python train.py --dataset="single notes of musical instruments (NSynth)" --spec_augment=false --norm="batchnorm" --loss="cross_entropy" --init="trunc_normal_002" --optimizer="muon" --muon_scale="match_rms_adamw" --nesterov=true --orthogonalizer="polar_express" --steps=2800 --warmup_steps=140 --adamw_weight_decay_other_params=0.05
Rows from block 8, named by matrix and row number. Each number is 500 + 40 x the weight over its row's rms, rounded and kept within 0 to 999. All counts start at 0. Numbers have three digits each. After the name is the row's rms in percent of the matrix's.
# conv: width-3 conv, dilation 2 (model.blocks.8.conv.weight, 256x256x3), inputs 52-103, a 3 kernel for each
conv.110 108:535423421504553505562460513472516538493479462556499444567490469546556468466489496534544544531571458491460466482494500475551528451494492531530520464466473504544544506476471556526521501444503528547547555538555507506480486480500561487555462436429508555602404453441483550455485517524477503497478508527441482497531490483529484504503560499523510459476425406589491527474488543560552488477526481385515511463497464530464456536492484476523495618528465467484541563505412520525551
conv.111 101:547572491481572465545534499472493476524492523484484461577548558456480547465493497532502508543496497492463426528564572451479507512543463511510549592567485463412407462546574526457526518395511483476505567447455495475539509503514510542492442458498482519463517577533489540512494534530503486470553550539489513514493489484514472524532573492523535525536569488495474456468420513534525516414458465497549587488482460509519486520547557506552545457455445470519462559483480518496472
conv.112 093:462498475476471511450448460523565498534535435435439499531563521513509524454467516469478424506505493545569581538503514534536518534524504485481491494527492438495472497519499531563521442455486498520544534554520460403427483491453472475498555568545462502463444479458541569438360366391449534554514499531466552475459463466524521478484451493494511479551466497514453483505488498515499541425432461522472460508442417511536522539577514506508515619538491502529504505548494521523551
conv.113 103:495571573539502525511509565417496485419520465464464463514470515480540456563540448470469470406443420469600503516473505536481481532486500481473565509505472538506460478457558504553516476468425501461530470468497580487547523512521407401422481507521528476531499509544509480541486513503486440485509486467472532529545485503457492517502564514546517522494499525532466551483540546520491490556539564529471512515535508528568540529493503527492435518506476524526547462479544482523518
conv.114 099:499492525488538519508509465503549527618587558569509561557533451471527534536494479551549507487497486516482438470483559585569537444525442517486524458513528426499550494480518485517489459467483474500495455486489501490486445509519502508514456471502469497478542567496578575473542500486499498446489507506522514493484465525472484511564552559453455475496512506461461453420475432508575551449409423603593580483476511631538520556527552528550505533526452620549545431492500557529546
conv.115 118:526483517513559473447488494425494591484565547548423441446503546523508437466465494459520575513511493484533524533478467527506480459510566521514484451496595493544562540584519506520484537510472609563414462461488444487519526504425489523460532498486486540477471429517576597475500508529470471483485510505489494560470508532579524497532458500491512538466500484449495612539630599460471513491497478546552496501528490490532540514468483469473492516497532558549551499534489474533583
conv.116 100:557492487518461479504510485510490552440461507535459477536460442525411488545471417459541527516448480502436432561516507534504565530483517538476504513500481445531463567427510473434474516507541546575549556516488519492401546509475574526480577481546509526509532512492520507550432453402581551543525546528468543592528530508558529541550514488448455460495491454384402428498468547521461461585541496544522522507497545496511478545552557484474516520493463428412526517480524480508453
conv.117 095:531481471536487560493489457530528458539558500558541484456513488543535568482476465482484513559587548550508481508508430563516482543533495492512456518542521420513494435440490516520536482477500505463445527497532522475448501491475510473493476442501554594539425441437521581570488486509491485487583548572471516494472508481567577525508549478495496548499482500472475496558481429593526515571556538459492382493510532463457502591539502505486489509478469502538520590570554472483446
conv.118 101:476493441541522563519516547528529507560502428513466442489475530490492542543540488459498473541522525496501446516514528568509520505440490482487499425490455465520427510535519526498478519515525512525502416443471540472499425456463548541529506482491465547460527471454555519519528521542457458471509504522579583555505562527552520500514532583549509542551557559537469553492444539384443502419424409444469408469460501482470458467467538477472482484533534461451457599598519472467489
conv.119 099:571492444475540547424440440460437489591554480461429536489532512562463460444455453540495532487505465556553530496459476481499557353452485477483463503501477566551542513464460566521449488496539502529509494591512535532470489500494469500473408481418536513547458449532511502478482473481491425454508507451546483549519486481447471490551505500411476486452496519430456485545498433512533510541533486450480467461480499513483537561460464523437485488475505534499479437467503459485441
conv.120 092:559541550503501506505495528460437416498531568467500487487551552547486468477492469488485474525510527505579557451450447527569560459485427460504521484442457410464441519489477467440483483458449402484458506530520421476546452402399561584564429427383465465394478537488495505497485501504489448460539503496553508490390405428473469521576518501506509500493486473503492503530485487485458451496478513507548551500520538522532529416432480567548517541521541441441432513513555602603554
conv.121 092:525548527450479420509533514538474470527475476493484506528549565414465515557540539554530525486476483483555546502459462475391400584515494517520505532543548494498431481485420558457526512474481517506460481477502532448475538485514474501471490485486463477519550593538500563518532527479581582512553550564514523475583574526520512515500517501496553494435450541497434462538419519512500504522534506501504556496496522519493520523465498460497474488558551481537488417487463584530528
conv.122 097:440484488458471500461490453450486476485565546454456496540530504474478535463416432466482476487502486501435543477483566449495474542483559513533486482448445535522520425521440484479506463446467533552560591516529598479544476456481476495445516471527460588440553539466492476490478533533475468479552520517509497483428440434489469466498522503487461496470562524423451475463494496568475525516493541451492491538544529514493489472517478546503490509501461437451513495497551477483491
conv.123 094:528515511492483479484424366478433504492520459473476441517504574456502522582538541448448459453514523510498504571526540503468497507510532460471433462503516391427433517516491418497466420441492537499471492508545523511447486515510479473478479490519526504489488471486529499449427499470484474506407410450508546542510499519522520497548585508489490540454513514449469480454467430413485473438440467477506483483474475441409491474398440439415441453523461496528504533469504566523501
conv.124 103:536521459520499485511456508552530552409614597418534493492505454441523481479418430409509543514562460510414530578553487505472480572488462487493465484442510465515560452515607476542565519523493464523505494511491564532513514501472487476513542515456478484601491516488459483598498508507462525474449475422522438477504432473463488485518527506503513450542550528510486435424488529465482503459444514494554522467475432529473479464450519436437499533491485436396526502524491452447494
conv.125 106:566445473524455483465564479485499573523568429454441506461537511461504510461507503506397529509497493445558541478477443514551479539517512545540577493462493588503533481510506594537516486501540451525470561494486511555395543510483433454495412465580514435515378498539535520457517509512478542491476491504438428487514508518496513523509471524492521493513521528532573445513478501549498416540523480487459506512469478421485555487367523488468493485503552440573547470529454465509473
conv.126 102:484439481491458401494568569503484510545530467496598569468540581444497426499551548526484477517546476524543567515476459501485437496525538521514452515465494514551493601556533525466508442439464465471495550524486408439447549515484527492513550487523482454430486495514611548474562548546509499524522461489453489486469479498563504501489477503496458495471447448527535516620536494600532523547573528452436468526470472500510523557481466547520504532524448444550508514509533491561531
conv.127 094:512470532520473488494464492520542496467439515564561537489445517505514575531529417461492537546509529461485569529531535426475541471470498574532515512515476593530465493500504442420507510509478443486529464549503564568540522503468529519520529500503473468451487513537554513539458481484477480552565543490546464393569553535523515546460437432521454454438525506471451562464469572471456501502509488554491626564542529517496481528562635498489465525494539517528527609480486458493508
conv.128 095:525499497559523603517490400436445564536547480572481545526488479437462518551493474535512476503503477468514566539510512516415433512511529509499491471463504571481601530558513566563547470507494586464512417441455450517510417484474514502525530496567450511475480431421537553447507470509490407401505499495451448477542506490512505510562452528515498488534546506522522515437505500513502506497520509471483456489494510498464455554490499504520545502519533437502481468481546480425442
conv.129 096:472465452497549484426405443534534532543526559501526505515510493441543490476470477539391460517459478417430498471493494551533503513526495554523480452456475491499503458527554503444460577511528499467503503539460431477516452477543447475485494478472451415502479558484463488501541536475535535492500515467565521458486501525561512466409483487478485515422465451434483534469522506461426556532541520522474498467465504580515480555517463502472491479524507370418468536472449518521486
conv.130 097:494479447437411515473497444550481406643565503536489445489530525498567525479473523577492487507496538595515531501487494547540574471470500505499482500517528528482447577534455522521530465520490526544490513480531517526519497505523541558581523509496507520534582518501534505538472441460450449526474462518472396425507514471536535536543542463520548563523523462487560564464517483543488489440461501595615513448523503518537516513519539480491468497528462573584478483510506465518506
conv.131 098:501534550479504479436425478480536481485439500481465474522507521555527568518500552523535505510459550443468453492568492487501483440469499551504480521547541515511441505552467606558580461423443450479515488485528487471512427390423480466471453542473510608550427442477571622503522460495485499538451493511514509454445469513467484527496518538519495505440442477472455485497472533447510542492485552491469505460479523493479446470437455426481486491496419521499474563519498427476556
conv.132 114:571511522502418479479454508472532436472559429479519521563490496505542528475467471532573481492487525516514529461433442480508465493467510530491534467490481514538505529459467440597468442476489549447461531460510672436534494476488464511508489552441484485464465455500445526457453551472507501513480512481509493497532476447448479489464509465526466531515497484554519561495536531497507415556545564484442486514538482512486528478470524483520510493560525493532519450439492484470480
conv.133 084:470448431520496471535518551482504541488474486521523490438499450496521496435463500397512462469485528438452477433452487396498474498488527516519506575548572524472515428437433504495518519511495545504455579479554466469476534530548517538482411444488426470513479506526503525539507529541468431481537480473505509446473506486481519537447443417492506550518499536492463407529469484482485468466466468470512444491454522457478437543454440462467436491493468425504453523481439424558536
conv.134 098:474517507433547431440488533466476500482409413433548567447508489487522479481531491523535542498531472497467429463458471497495474455444477469480505490480489477507503471542554448448510479465407501481495521457480482501548505495525456429406432539476454493465492585506502480477533573528491467472474467459518520548449473542503509568456512456499514517463457505511520461450503515488521513535565545415471523460489438525554472417486489444464462580576458491464492401479456472457448
conv.135 118:512542499500483464545527537545477474439495466526496501577481557501517471545437465508545516481533498520400446606533441486449452510545475492503489554495449490492520449532485436609465462542532402488584519400476518491513488520495524451487521495518401548443508446504390608517527477451592497512498477463502532495498485463511503480561583481532486476551526554568526575404600501493503464510486420472541511483538553521478497556493470546476464442525523482496480438492533570455431
conv.136 107:472530478542481508519470463458431463459493525494528487438403459488490463497503502475592430539505466517472454500488466489534536472468439596484538520471499426418463528473414524534524559491516506468447482462474480442488485464507479439420512524443483513600537527484590535467496491483552553492496506499480519544512509511449495459539558509459437451469482502474480484489531480562537416409460440532530537492530478497403444442554403449477449514544529483493509463483539504544444
conv.137 096:647612613491472480548522533561435427468475488447525478545533507489483563521513498483483500548532536469463462508475500497507488578556509512498528526479467482475456465461507466500490495462475475447489570536532489504526591578567576590578457453472534517549449465459506536494454436416516523493557574557449483493597538496440426488497526552554561561513528524443444467426468402435426431531547536515551541498501507520512497467502493572501521528493536491477478405454477463485502
conv.138 107:491561502548554536480440456460501513446458539426440499518491529459492522541512493497450490515508469483567462497520565526506463469510502496454413567514499526520424511523508466480477526461474573491527442550531541504495508486446458458446453515507513603458525517444438484547450472472514508495477473490452477508507523488450481499490590529516461483505503490435474507563557467507545528467477462469494477474499500485542480508566502438458492477513521513570439508567484515526538
conv.139 111:485479476541445488419456461512504468541550563537461441522539588513496499421508542576525435481463457464527511405502502553530563546496497450537502524466491489525533421554503487497548442486562611565448514499520468497587490515516520506479557446426529430497574452482517487436515508422489517522482504438591537454456478477533575479515470479492529521492517525471503525440519462507445480481513559607480430498523508434456563577515504544548512480460483480531470510455468523512546
conv.140 097:496499483574494474520452488468449437507510418453443417530491507563553464509482518556456550521473444399515560464465436586559506489506508508463489496484463558520512543445477505477452499461436529497531482501525457547512547541532478450439544518466604525506501542489539503470501460514523517547501557539540504521480470486550487429581502504555509521527565566462428497447461540483493504464486516548497503527515519524501502491449489491515514529457459533586491551523532515495539
conv.141 098:467429486559574536546539520451470515507563542519522486422442507471473499464500524518493455500567579479475481470424466430503457469501496536528458509510495564520577511499533471592554498519504533523468479552554581459430446497540525516516551471555417458528520508498519448479473513409494470464494513481481497506481503546459481457518532564488523498478500513537524536517496423456547557509533552544481483490521522517543534430442420587554592476535475456492523481541537447502444
conv.142 100:432439435563530480456486450558552536548490486455527479500458521504510445504519568590466424431482544542497483512522506543449473400472508528493524588577536596573532455519548529499547446490511592539488521483556456577501408482554494487545495508472507554580521502501438477456442483480526485441457460454487466475442470527443469502524541499523504510541510539510508565429400446446471436470482491497522459418450451513460526450475457487489459452486506464439518408436546538499457
conv.143 101:451495491533528445456522510533519518520489412452452498454470458538482513479517465562564494501524524466411489462489503496489458510438474518465480532566543533542486521483537553490464487501475504454514538514559526594582450480499442433458522474461507609550479479449558493478531535435489479503444449454494487554536544510455438448429488451483459432510541482492538459525488528514470496557518519529479451495523502462520465424469453466443434506491476491464461523542521536496492
conv.144 097:524550443508513477511528499460486490513520531509476464577562508568526524536504548503438402530497529512515487508494518429413415481498445488513478487477519534526496415562508566535476496514522481539386496510541472513388470488517462478464515485567530489474472497535491466534442462531541530553446469488521504535465506490506462491487521509458434448421465469425414455435530555508549444571522507562523432451477476572539457547530538510504511483542550484499524470483433490472466
conv.145 106:549559586538438408521500501474528530448555574472531538479507523517461480547475500577491497535524528564512454455460469586523536451505495601491503488523542542473491532447475510515486530463484523443486517490438501490501467502488538506488524496409546477469508528522439514457455505492475569529476534514438499445531513482489495508481507510483480493474520468506559512625501364480474488538486475467511555455462494596517454528457492513503530545544481503523538423470505504472471
conv.146 106:508543507542508482450453491471475517545546482523523500483486516494481494478481469508441479508474495467437540512503533537529515457478487454441447457502463519506520454505497490443454520459546518411455534503488552468478423488521482475459428422443534455547466492459472479464524496436477491488454449493567550497552538521523474440444486515484489472528481509512571596330465488466500482408414456446432482502484504486461418489472462490484517509483464476480517551476486509551521
conv.147 096:463471443486486581505540503540536518528439517530506520483458458483441451538528474486467452585552487527497512471536468591573603519556503499529523460435434467461413508512457529511474490497435505499572425447494511485538450503542516485467503479464494487433520535559527486480499468482483519472455441478473448486493453452461491499495493522479506520498503508571478488408474438452477461496496539480488500490471468554560511458446519505523534505474474543505478460467477496489508
conv.148 098:510502482545465502483486519484505543434497461485565472586591656413487481444487482555515502480594536472434527473452484471530497456488450581547547477502480462469490456502538538602527446475465504482477457479489494534578526544529498500494508469475464515586512532539496512498421421411416453480543495475455460459578548551441503557497554459484469470563506481435500504513451549549538442585585586532541471499559511518414439594471439546543556533565516518457502493495429469490498
conv.149 103:425487472479575461416457468474504549584527489511487447477487537543510449561542513501495560487476439566546512484547524583557544519514523513497479483521539466406476508506487571487532446507450554484511508435547471494577489485473407456438475517502558508503504483500476546521405516506492504474474503472563546602514535540481397383428427400495487452444498542434486532480505521515580471538540522542431436493434427524517545462484488509462462560524491544484499451490499557550559
conv.150 099:465492496531442534518506480511521468436430476522466445530485469514468593487511520495532533458437504465532460476516530626510479458491521499492463474439479452465479472507553506472479479441478570493481430492540531460500473490476451476451514448522524512514506452449555506573525500523501507454463444454534496479510473505470487497544528616432479488444516507565585528528495516525512499437451456542490533588520509560464457528462503454483516502503572498562509436512532476535453
conv.151 098:485448486482489433484511504471513485420468456475471471509483536473487433464449415538484494467467454551525511547471484504514490452428430413512521456510535507501441495427402502477495530486485434524530490498484493526517481495490434475446537465424498477498490482506505469531541514568576550534560483443527488508462505516412469525502518478515502482547581486504526580473529502478369405438443441509501530476540482450533550477502476517498423489493479469509525512451444459464495
conv.152 096:476507488407450494603544530404501495531471490510496496476485433451518538596497534475452481530550574481490481531528574477476446499525585588534491482534517487514486474488500595534460482514550444429469421485481488510417515530553446457505436536539524474462471497522454507526415462481476457465474441499523506559483494472499499544508562561484507514519474442525509399474518497453471524469502516470522482478472500527461455469467489431453546465468496482409455530449466555527537
conv.153 095:473526466578482495458484436481453477470500463540450467463494489454447466412475522472519453503466543465524478471496495472458489494499524529489523544497532516493511450543503487541490547533543445457427523486509548491407473519580478458446503489514449536540517560406465529479548520505547550535556528534548506519451477498479447485465512483471473437492526539489466498484524476498462426514500522431485408445467463467443448465476434468476446517508495482537454457465509393466445
conv.154 110:523534509424492516417430445557537460607464521537564540494512479504442470416512520516497462429452424512447525533485554486476464519535532503499558470505516537553539522504477576468447537462432532511438499513451467522539452468480454461511435456523478501465477514603512438581489454510455467470476493542543480479452521541504469443524464482470492485559515535492480513576466503514482549415447516550519495495498509508519497469518469452488534508452470557526510547569487580566474
conv.155 098:515493482496517535472544503479471483536519502483551504427422439506508536499512583469497486470543498510473540455477547536538539507495492445440438499498503506416420444465521516518512559598507498542501431434498474549504570562549475474495560478478532540540523544540532452598541550482548531516534501452508500511526525489503494466546486474488497519448496457521527569445369400479456413523483466520481462543512513470506553439466504466494530483531509610476495441482537519514497
conv.156 089:502513549419454444534524466479520586479476540566520535563513512538491614470483500453528535483491509403475489496474470526538470451502550479479508417470486524540467541539501484440495457462476477522498497514541429537536541518453545532520465493606456480485412457444459554534454478446471481477574528449448482531490472549599541528509446460475514487514549563466475465448497486490528517571583528522522557564483467494482497490510431565524457468423446500496465524535495415471467
conv.157 101:501472513512496483602481475514591562533552524557424422423430458499563511458511485554508512474476503475469551555520507540507467457480497531475483501518548461509584444452508471512510496459439562490504485573458514502468428425464490429447506505562471526501517553517545464458483543524572546443597528499487502443415478445475470464439537554457456433487508489508583562447495473515450520505468457452494504426415400452450486508521480560508514467447438506464513482548543471461472
conv.158 105:492438451429486503514491464544503509527497471535442464492522538498590466370498437533471475378551463514488560513470496459470438517505459505491510516494490517438541515489519529466452495556519560531414510504522454440454476502544508501534490461527496494515472434465515493424468474463535476434526527517522466483507517507478446481472521471482455452512518541403444518494462419452547491523482520472504460493528495460477527475428454495524508400584541415442441469562524499469459
conv.159 093:446466504490508493429527512452490466500496443523570506511520477517436500471466482519488494583524570609451499440463482463451504467460490543558481474517515506487474510435491430447462566512499438539454471546533450445471452482510456461485494515506571478470493476522608490452529482443534533514501477468480471510492483496562583527496520461427465501393448465476424401467494509512496548483459500550512537535514590449486436476530503478491517476468503503409473455539549562519550
conv.160 097:518477533574491517530536552461429436498576563512440474490530489520476513518536464515581586480511504513494509493501540476444463410456510473469460470430420499504509490503506493487497502502483450459464469450380463467460506524569471446437561488504536534522523498499569569545500452449526499420497493465496467417447460471485474476538520535451467457543499482496489501480463468460429450498507491553526574575579554514489518507468451565522457522555502532488504487470483463451466
conv.161 104:536539526466546449529490530519537519488526503513521525561514555499478485437508444523549518465544525448499416554511446451528506540493556505494469499532537522465484567585512588482524497512533489546523522551493562542502469493478512443448445499450490441510491473455454594467479482480509508521447508497448460467526462499474492478481569507489502455531461511528491566497499414426546475460486457484592573447492472541551464445563481486486456521510451477527479554479412509502519
conv.162 090:512498576477486512483487473460463458463475469533494486582555558495456515557511490452474528521520509574526544427452484517525526500514499461500512601575581421452431421452485461473480436491469450500519510501486484512552492476483502526522419450452507497487429411501500494515599543567468471457498454441519519538444472503546483450483449429514515465486512441479454515558502560480458448545524566496446408484487507506484494533473505514473514523518526464443471454490439553538562
conv.163 093:517494480499508513523467520506581536485397454480480517514547533540501509533538531436473527418475474538562511503484503602527520509521542476432456473502464495568554488435445529507575508507498466451504558612581545480467579552496479515508516530575441495429529500523445432424566545450514529531579570509477488489494512487510442445398449442526474531492550541468539552448433496533542569534519500505515518518518505474495531493485465547514504547515530491475481495486454459426463
conv.164 107:457511525507452479504505517585470478490494501530447450564557485462459617515478499493485461484489583483487529462445468488481501482456441494558500494449482559459440578549448511455474508558610512540474556545539452484462463504465466493502513483542527560447525503453564483508513480450549434461514465451478473513558539453561500491493511476415433387581564415517429449504463499497515489469465471590504471469460472472519569456469532474447482472521584501535528500537518477469460
conv.165 101:517585523500505500505480527441460468510441570541573541526538494471508446440481472482526529444494578541466434470482478464457433566520504534541538488536533513567463465510450521511545481429464573490537526466505518508444463448467513508531518547505442445435512479441471461500499505464481454479494468447534523534457489467512518507475527486443459497523509539550507434537503541486497512513512487501503510504457431484507479486582527535563537528496516551461514413472509483448479
conv.166 106:548500524524516449380401391499488509536482510506467449482474499556502531474457458522459510470499508487502502519485436516482409562540525552477505515488488468446453546561514549501524460478489602518510531537493485469516487513520574494495425563543567479560420466456515498421596547455404423378445461452490486458500513447515470471524438451553532500518466524497461506505460473539507560488521502537495512522546528457512504495492503499451464439509533471489512435501537531525451
conv.167 106:505442515451447413527501487597534495493432553487442473470483536499504499506465418599520437419471474501518489523448517569534472469476472519479482461490491440580485561486470555457479446509512471509501471516494438418518482524483535549504533582419542554490505467469470420476471482558538461469588510491472515451448437510478496467559510498501498468485509513496452543546515471516521389475505488494524430504512455496505505547505442501475485423485529507445476404498538534542484
conv.168 097:531562606569532518500527500481547520488482529469464537502510586560482503547454497493490448590472539476557575493546542495456430540542532480524490516455493500513544411583488538488494485499540468506575587529553549534490506521487414472543548543428507502540428460448463510482505548548455473451524527509528437464520553518427485509513518499445486522520481488486514502435608458561530487469513505532466436509521438512464527517564468507543544506521514435483551553461479426463512
conv.169 098:508503546541484481505514414538576559458495473473464475498518503490457488482470473519542396502497486463459530500478452472427494530517458501485488539511550396459499439443446543528539529562594524498431570519601437515513531514485510506553503474466537571455457505448495529514518527558448425428448502527484511508559565555553517505442451500500522518557532556499534550532557544528570499522495527501483457519483511486452502486450464570500521478493516519548604467513527436450465
conv.170 102:474507505561473427484483484523552521489448510440495543560543541479474455499450460384566509526550488556444419462453496494472429474510496502499487540514471491524545546559418494525450548490471488481418517524440452462486507494511465505469503519415537520423463440471528529438465482501530559486608520497498541471556525443474483460516467523435477497517491542422517589522521445575512443517481467562512533509436416449559512441489520475515490505553417517499405456459550461506504
conv.171 098:558472535432459513485541473496464558503442393477495478465496519488548573487539522473449437483527515502525573540438520426517525496494500502483471569547523575522553495440478550507441475503490525477478483468515555568415472534478532531533511449544432477570484539455523501513480483472532516540448494435455460554554521535479462454605512500516555524499544556477500497496522470526484497427445430496461472448475489549530499482514460441481571473490489499543568507496511447526459
conv.172 106:475511539517520505470484527450504524528537425519510517537544495515516507388554561519516480505488455436491604537507489567505473496455494526516497442438458432533496510525496475461511531516468491531496409452515564521486564544541431445537547550500431512504403491527472532505495472534443486500451501486432497458457484483453506549508473466475455432499530583537525514478554531482407454444498452572548547492477476451511498500576499591490501535527551487488510494452460503488477
conv.173 109:463549492416504497522462475525548602505514519519543474486537469447501508479479392472561537453508516437455423511511511440519561480537539514517522477504511505547507512505510503563522506538483438481534425515486475486536494514555513469488424626556467472551476557458539492565475451541514509473494520504484516525480479452519499467506516467550472466504511533530488548378557563426522468497495509414529542508506467494547490386540497510488467482514504505477472546498444503537536
conv.174 097:470489463536536492516506499507561482512494512524493500513524449477468528460458474450576483466437567482462458565502516461479408459472565503510514475474496534546521454495527577476543529518481512546508413450472488582451464519503502534478528522499449528554509472530540504575487490454493453425545547487540584498494524476524543462520576532561542466569615483488583535499471492396434518494510459490524542482451433492532411403447402499500530535515525554501519470515517475481451
conv.175 095:459487531517499474504485491480471460519498492485480493523521555518475523504492431511446488516497522580524468497501483479431472460536515473497514573555552500548513493499508550471477503515484521518582443472495501473498534486443552514489525461460548447461516493455476435481479524528489500428463470452482458451473459495505524512492476460444434442477469479467553584423480449483470479490494531453516540494488528486490496490537522509437440448417460481492459595548534509502493
conv.176 093:462497548506521548560494492551546487466472500525462542526519515497493497479456460388420450528542544511527504536521480489537499540601520487496490523524496536552554491527485469501514592564515455545565514536497579545500510503483448448460491567516470526514510502448407469470560543550516477551476504489417483500425461431432425489504490525506539527543530498528543478477490488493525598502484517488474438494484491408411479518471476538518496484471516488497487518521512523581568
conv.177 098:512453516519563541454509532432486381457500438501501548472525510449463485459446482571572498479489524483518520444490463568502554582538560504516489481498499472502452450435484531486449483488518540535520511463502515611503504509522487502494497519398469486516521503542612533518485474461529509527492422444496495487475455475565573526446450492498522516462462477560581574462436471487518518511515508592517520512494511545474485538495511483509527498484463450485494463504456474482503
conv.178 092:543545534399494433504496548498545459497464527550497549517532549478522482487470441489453395508473516508502452484517554489447491447439486531523547548563522554544519496444516488471477454479507549558555533570479536536524476478545466471471481498497495514457508454481544472505538513573454457490545485526481502494476463498411404431474413465443434461483491483495483507547459502455464430526510528500472449468466517457465470539467467436491460501544494434455536505445498415413410
conv.179 098:489510510532469483554495541516467432547499470521505527473476490472436483534540548518593541529535507477550486447525475528488488526520566456531502507526488466451453442461446516538544497531448453455435507502453550490470489558515500504471508513515478464470562568547605509535496491505517541555547507549481528460461496506381551571456525557531484523455403427530517501452527518543465538420508507477480503521503492488572539555546545452473459549539504555527538561548584520545478
conv.180 092:491470443552498518496514563451493513440437435458457472571526554511507502564504435499555533564576561499495530554498520454482512492425443554489474463455435487486424534504452468473459540522499510556499557475504578482468488490448589551532477525461564583541497459557561508534554550504526462453543507523511561496506459486531540530533559503579494499468468465480527517549588547424511442520412459508491540543541558498484506454501531502478495485474580479469504402438424516519489
conv.181 098:532564565459460441449497511540474501486494478499481502475495475460438481456463469611553541532527548456499511435488538440514482540463439519469495502465401564533552451479390562530474499453464593484490547442469421474565594534469535524498556508556559534429470485502478499555470490481459476409523558477477473529523448460493479516540516504447470468421482555493583497471454423526451407499494453517499498393455473503490540470478488462485559512504488523538493459482547478466451
conv.182 090:470521495508487474466506532471513597508502466483500487392395462506518528587516515525468501530427520470428417496475499531446434485474496514547575536517472407467423530529520441470471539509511500463463473495539535503443496522507520525539500474531485489502487472508439490516561522511525485532468525548435447549524544554507480466507569548540477503440478476604480503567542560474426520465458490535540499480492496518514493512463459572523516475490479446504553494469577500458525
conv.183 108:501499503533491483472453449473459489539533509543484481496450412423481532462483459507440502452519460552539488480463444524467512558543568499498559466482498486546518504454409492511536443476509455426588468514504510423512507468521553517542504504519438456512467452458513506488492520412500519474530486498512454523545525486538499481490482456457470471585557542569461448500509523551555558466501484532420467485465474494496466560494468428436438516457452505487477543535554500494456
conv.184 097:480491484484505523454509470505460531466472531572530518498523451523511530502446504528547579462500451529448531473509527542540453517566562474487503448478477442434509496489464533558560533538534554521517517489469526571411438510445501459489496424503488526467500560452465509502585537549528488469514484509505500490587534512524503535495443475442543469446439451524470430558517491460523498524496439508547479490492493490455496453490586511498517544484493518397474565486517515493469
conv.185 092:476440436501433464513492536552579526506480458546518458505456526480475524547567518551540540483476478525521509478526527454422403458379521447471430569522501525508494494548563566562515393445441558528496512514540499514540576586575508494464511510503493497538578516489477419498485523462540513504452459419516511509462491440478511486508518474431458442469497452477467497464470491538487498489493462579547470527538507497423488523506471457418464536495532486528558505478479485504479
conv.186 100:476488453524483511484511527479504465478516491521534531515448473480512588466434559525468461511498548379395429496526498452469491528517518461516512514472483498526521517550566411512509510514526541467494538505474592398406492504488495468445460558449432490463485524529486518533480454456434475493488477477459463454526532512490489451418500470523504523414487494493460472493510522476512550569563526472528548468491459509437430438495480511503482529543503531568551541468506516479473
conv.187 094:461510488516534468523465485550486419488545559454519440537568571490514490482531470442538551475513487503470433534491507595517496366458401493525485548532540540589561480433446479546527518458502511475448448506461432445497432404394459486519445459450595579564445466493537593582489476508531509501530540485527465489468482514476482463530530511569522492474543531503466470503453533589542494476530489447540529485497494497494474508547548484456404477530488526485478525519508567541483
conv.188 098:519562538526499465507526504489518512489488556452467471551509530508513515491506508581524552496541551530515492545551535478550546421476497553535525514553516456458477493512451501509523475490503536467520556554530500490560508566563512500474439424446480504487466491479428452467483474461537539466533527518544460466489539551396417491393449455554526525427467427594608564506436566481484496440419449533501551474439476532544486522521537529527518522527498466524543421497507471484494
conv.189 107:476476488556383451565538529455489486548510474478513457494503514493496468435463521459486517439472447425452489492527467534469499482493506488506563511515533709574500536518490528526484439480500516457488460515466513469445542518490538527536475476480505474589520552496529454465531460507521527473467500479600532523469452487540517431452488483495471490500492480463482497631578415513490470492488517522487563496478482482474452517532506494472449507447432544519478459488467421459469
conv.190 105:481460537437539458526531502587423496549478467455468509487493481471450468433470470561519528518468462454526560440450518550461476473498490503483460512486494526540432580424488568458497489500491445424541480620543412559484408445481488492496491465500546407441401456590540435436468496482475475472497511464490499432484487461491504512566451446489523493471557513511532533518422524489484481487523483467530548451467490472499534388528548457465473478439513495503514474540474507498530
conv.191 097:487483502427520512433436482495608563455466463456459471482501509447452462584482453548484590519469448478442477451497494495423477465510459546554530462479471538460471509523470503457467498495474492472527543481461413462506539524505507513481487492484561607597477552467493506434476509491542524463523582545498456510486488480490509459516477519507469443414469527476495500462458515415537533481522545557452553473459514516527446517470524440475480521542489497476474595479479554471495
conv.192 097:524512579461487522442444511526506490489511486456456466542491455519497510476554534470414461500502506433545546540502518460437452556459461546563503490489473575579496473486543507466512461515506476493494538554452516512479455523605528485466496540555433487549484541515524510496521493440515479501492454499515462453495521501464500486439430534527495436475480482475493465485473551546443467466506527528536506420460483454531554529520493467532525517514551472535528542484508535506493
conv.193 096:567588539485534520551566616509520544544521492469476485487476485515438452476484399481511508495522491492525462469449435452489465453418478468508532510479462518469501484455471518502481482490488488569588481524530602504520488488541484527555434509465473471485375444456549462452542512488531499495492499456519507495435456487498479511443426454529499536473460456599520461509461547444472469478453478473514512518471454502479494445449506483501462494496529501500501537522533435491415
conv.194 098:470470484503512462533504458539481492455537503471489451557540522507453455496474477528495440470435434424437490520478519536521441515468439438503492508471488491503530481499522502453487525458450465522498543535488489571525538528509505475511434468482504520522450524462459474477538511459474453480408452499497413491485454495529515513470530504541513464477523501492507468508607554456422471451439390488459440505553501477553497462621442570526492587648516432464510411388441514482459
conv.195 094:524486502522518474505475473398477497470484543420457511524536519438469489509512500560515560509534563470485503413438447510552528491572526555470479439476504594516522453485573425532540447464573541506530423474508527470439510476522517507534547481553439463509533500488475511441478503559408473418499478468461481563457480523513499506405413418475506488488472538582556402565487507484465491443458474516518519531463471516497511581511488464526540531471520522531552491490527424520533
conv.196 096:481497453492587523516536485544496536507491570553545587503534484485468480488513530578549571552479565506571485497518486505543451462442433528542516543490560453439486500485412475452512451495564447507508484545466497537537467421469428498487417464442576505512483486445533481483534532554455500457425420488494523455500504479497495487447445506466466496500530529522559491525542520468505567443530529473531468486422493544474500398539542479527531491471494514493455406512370509460447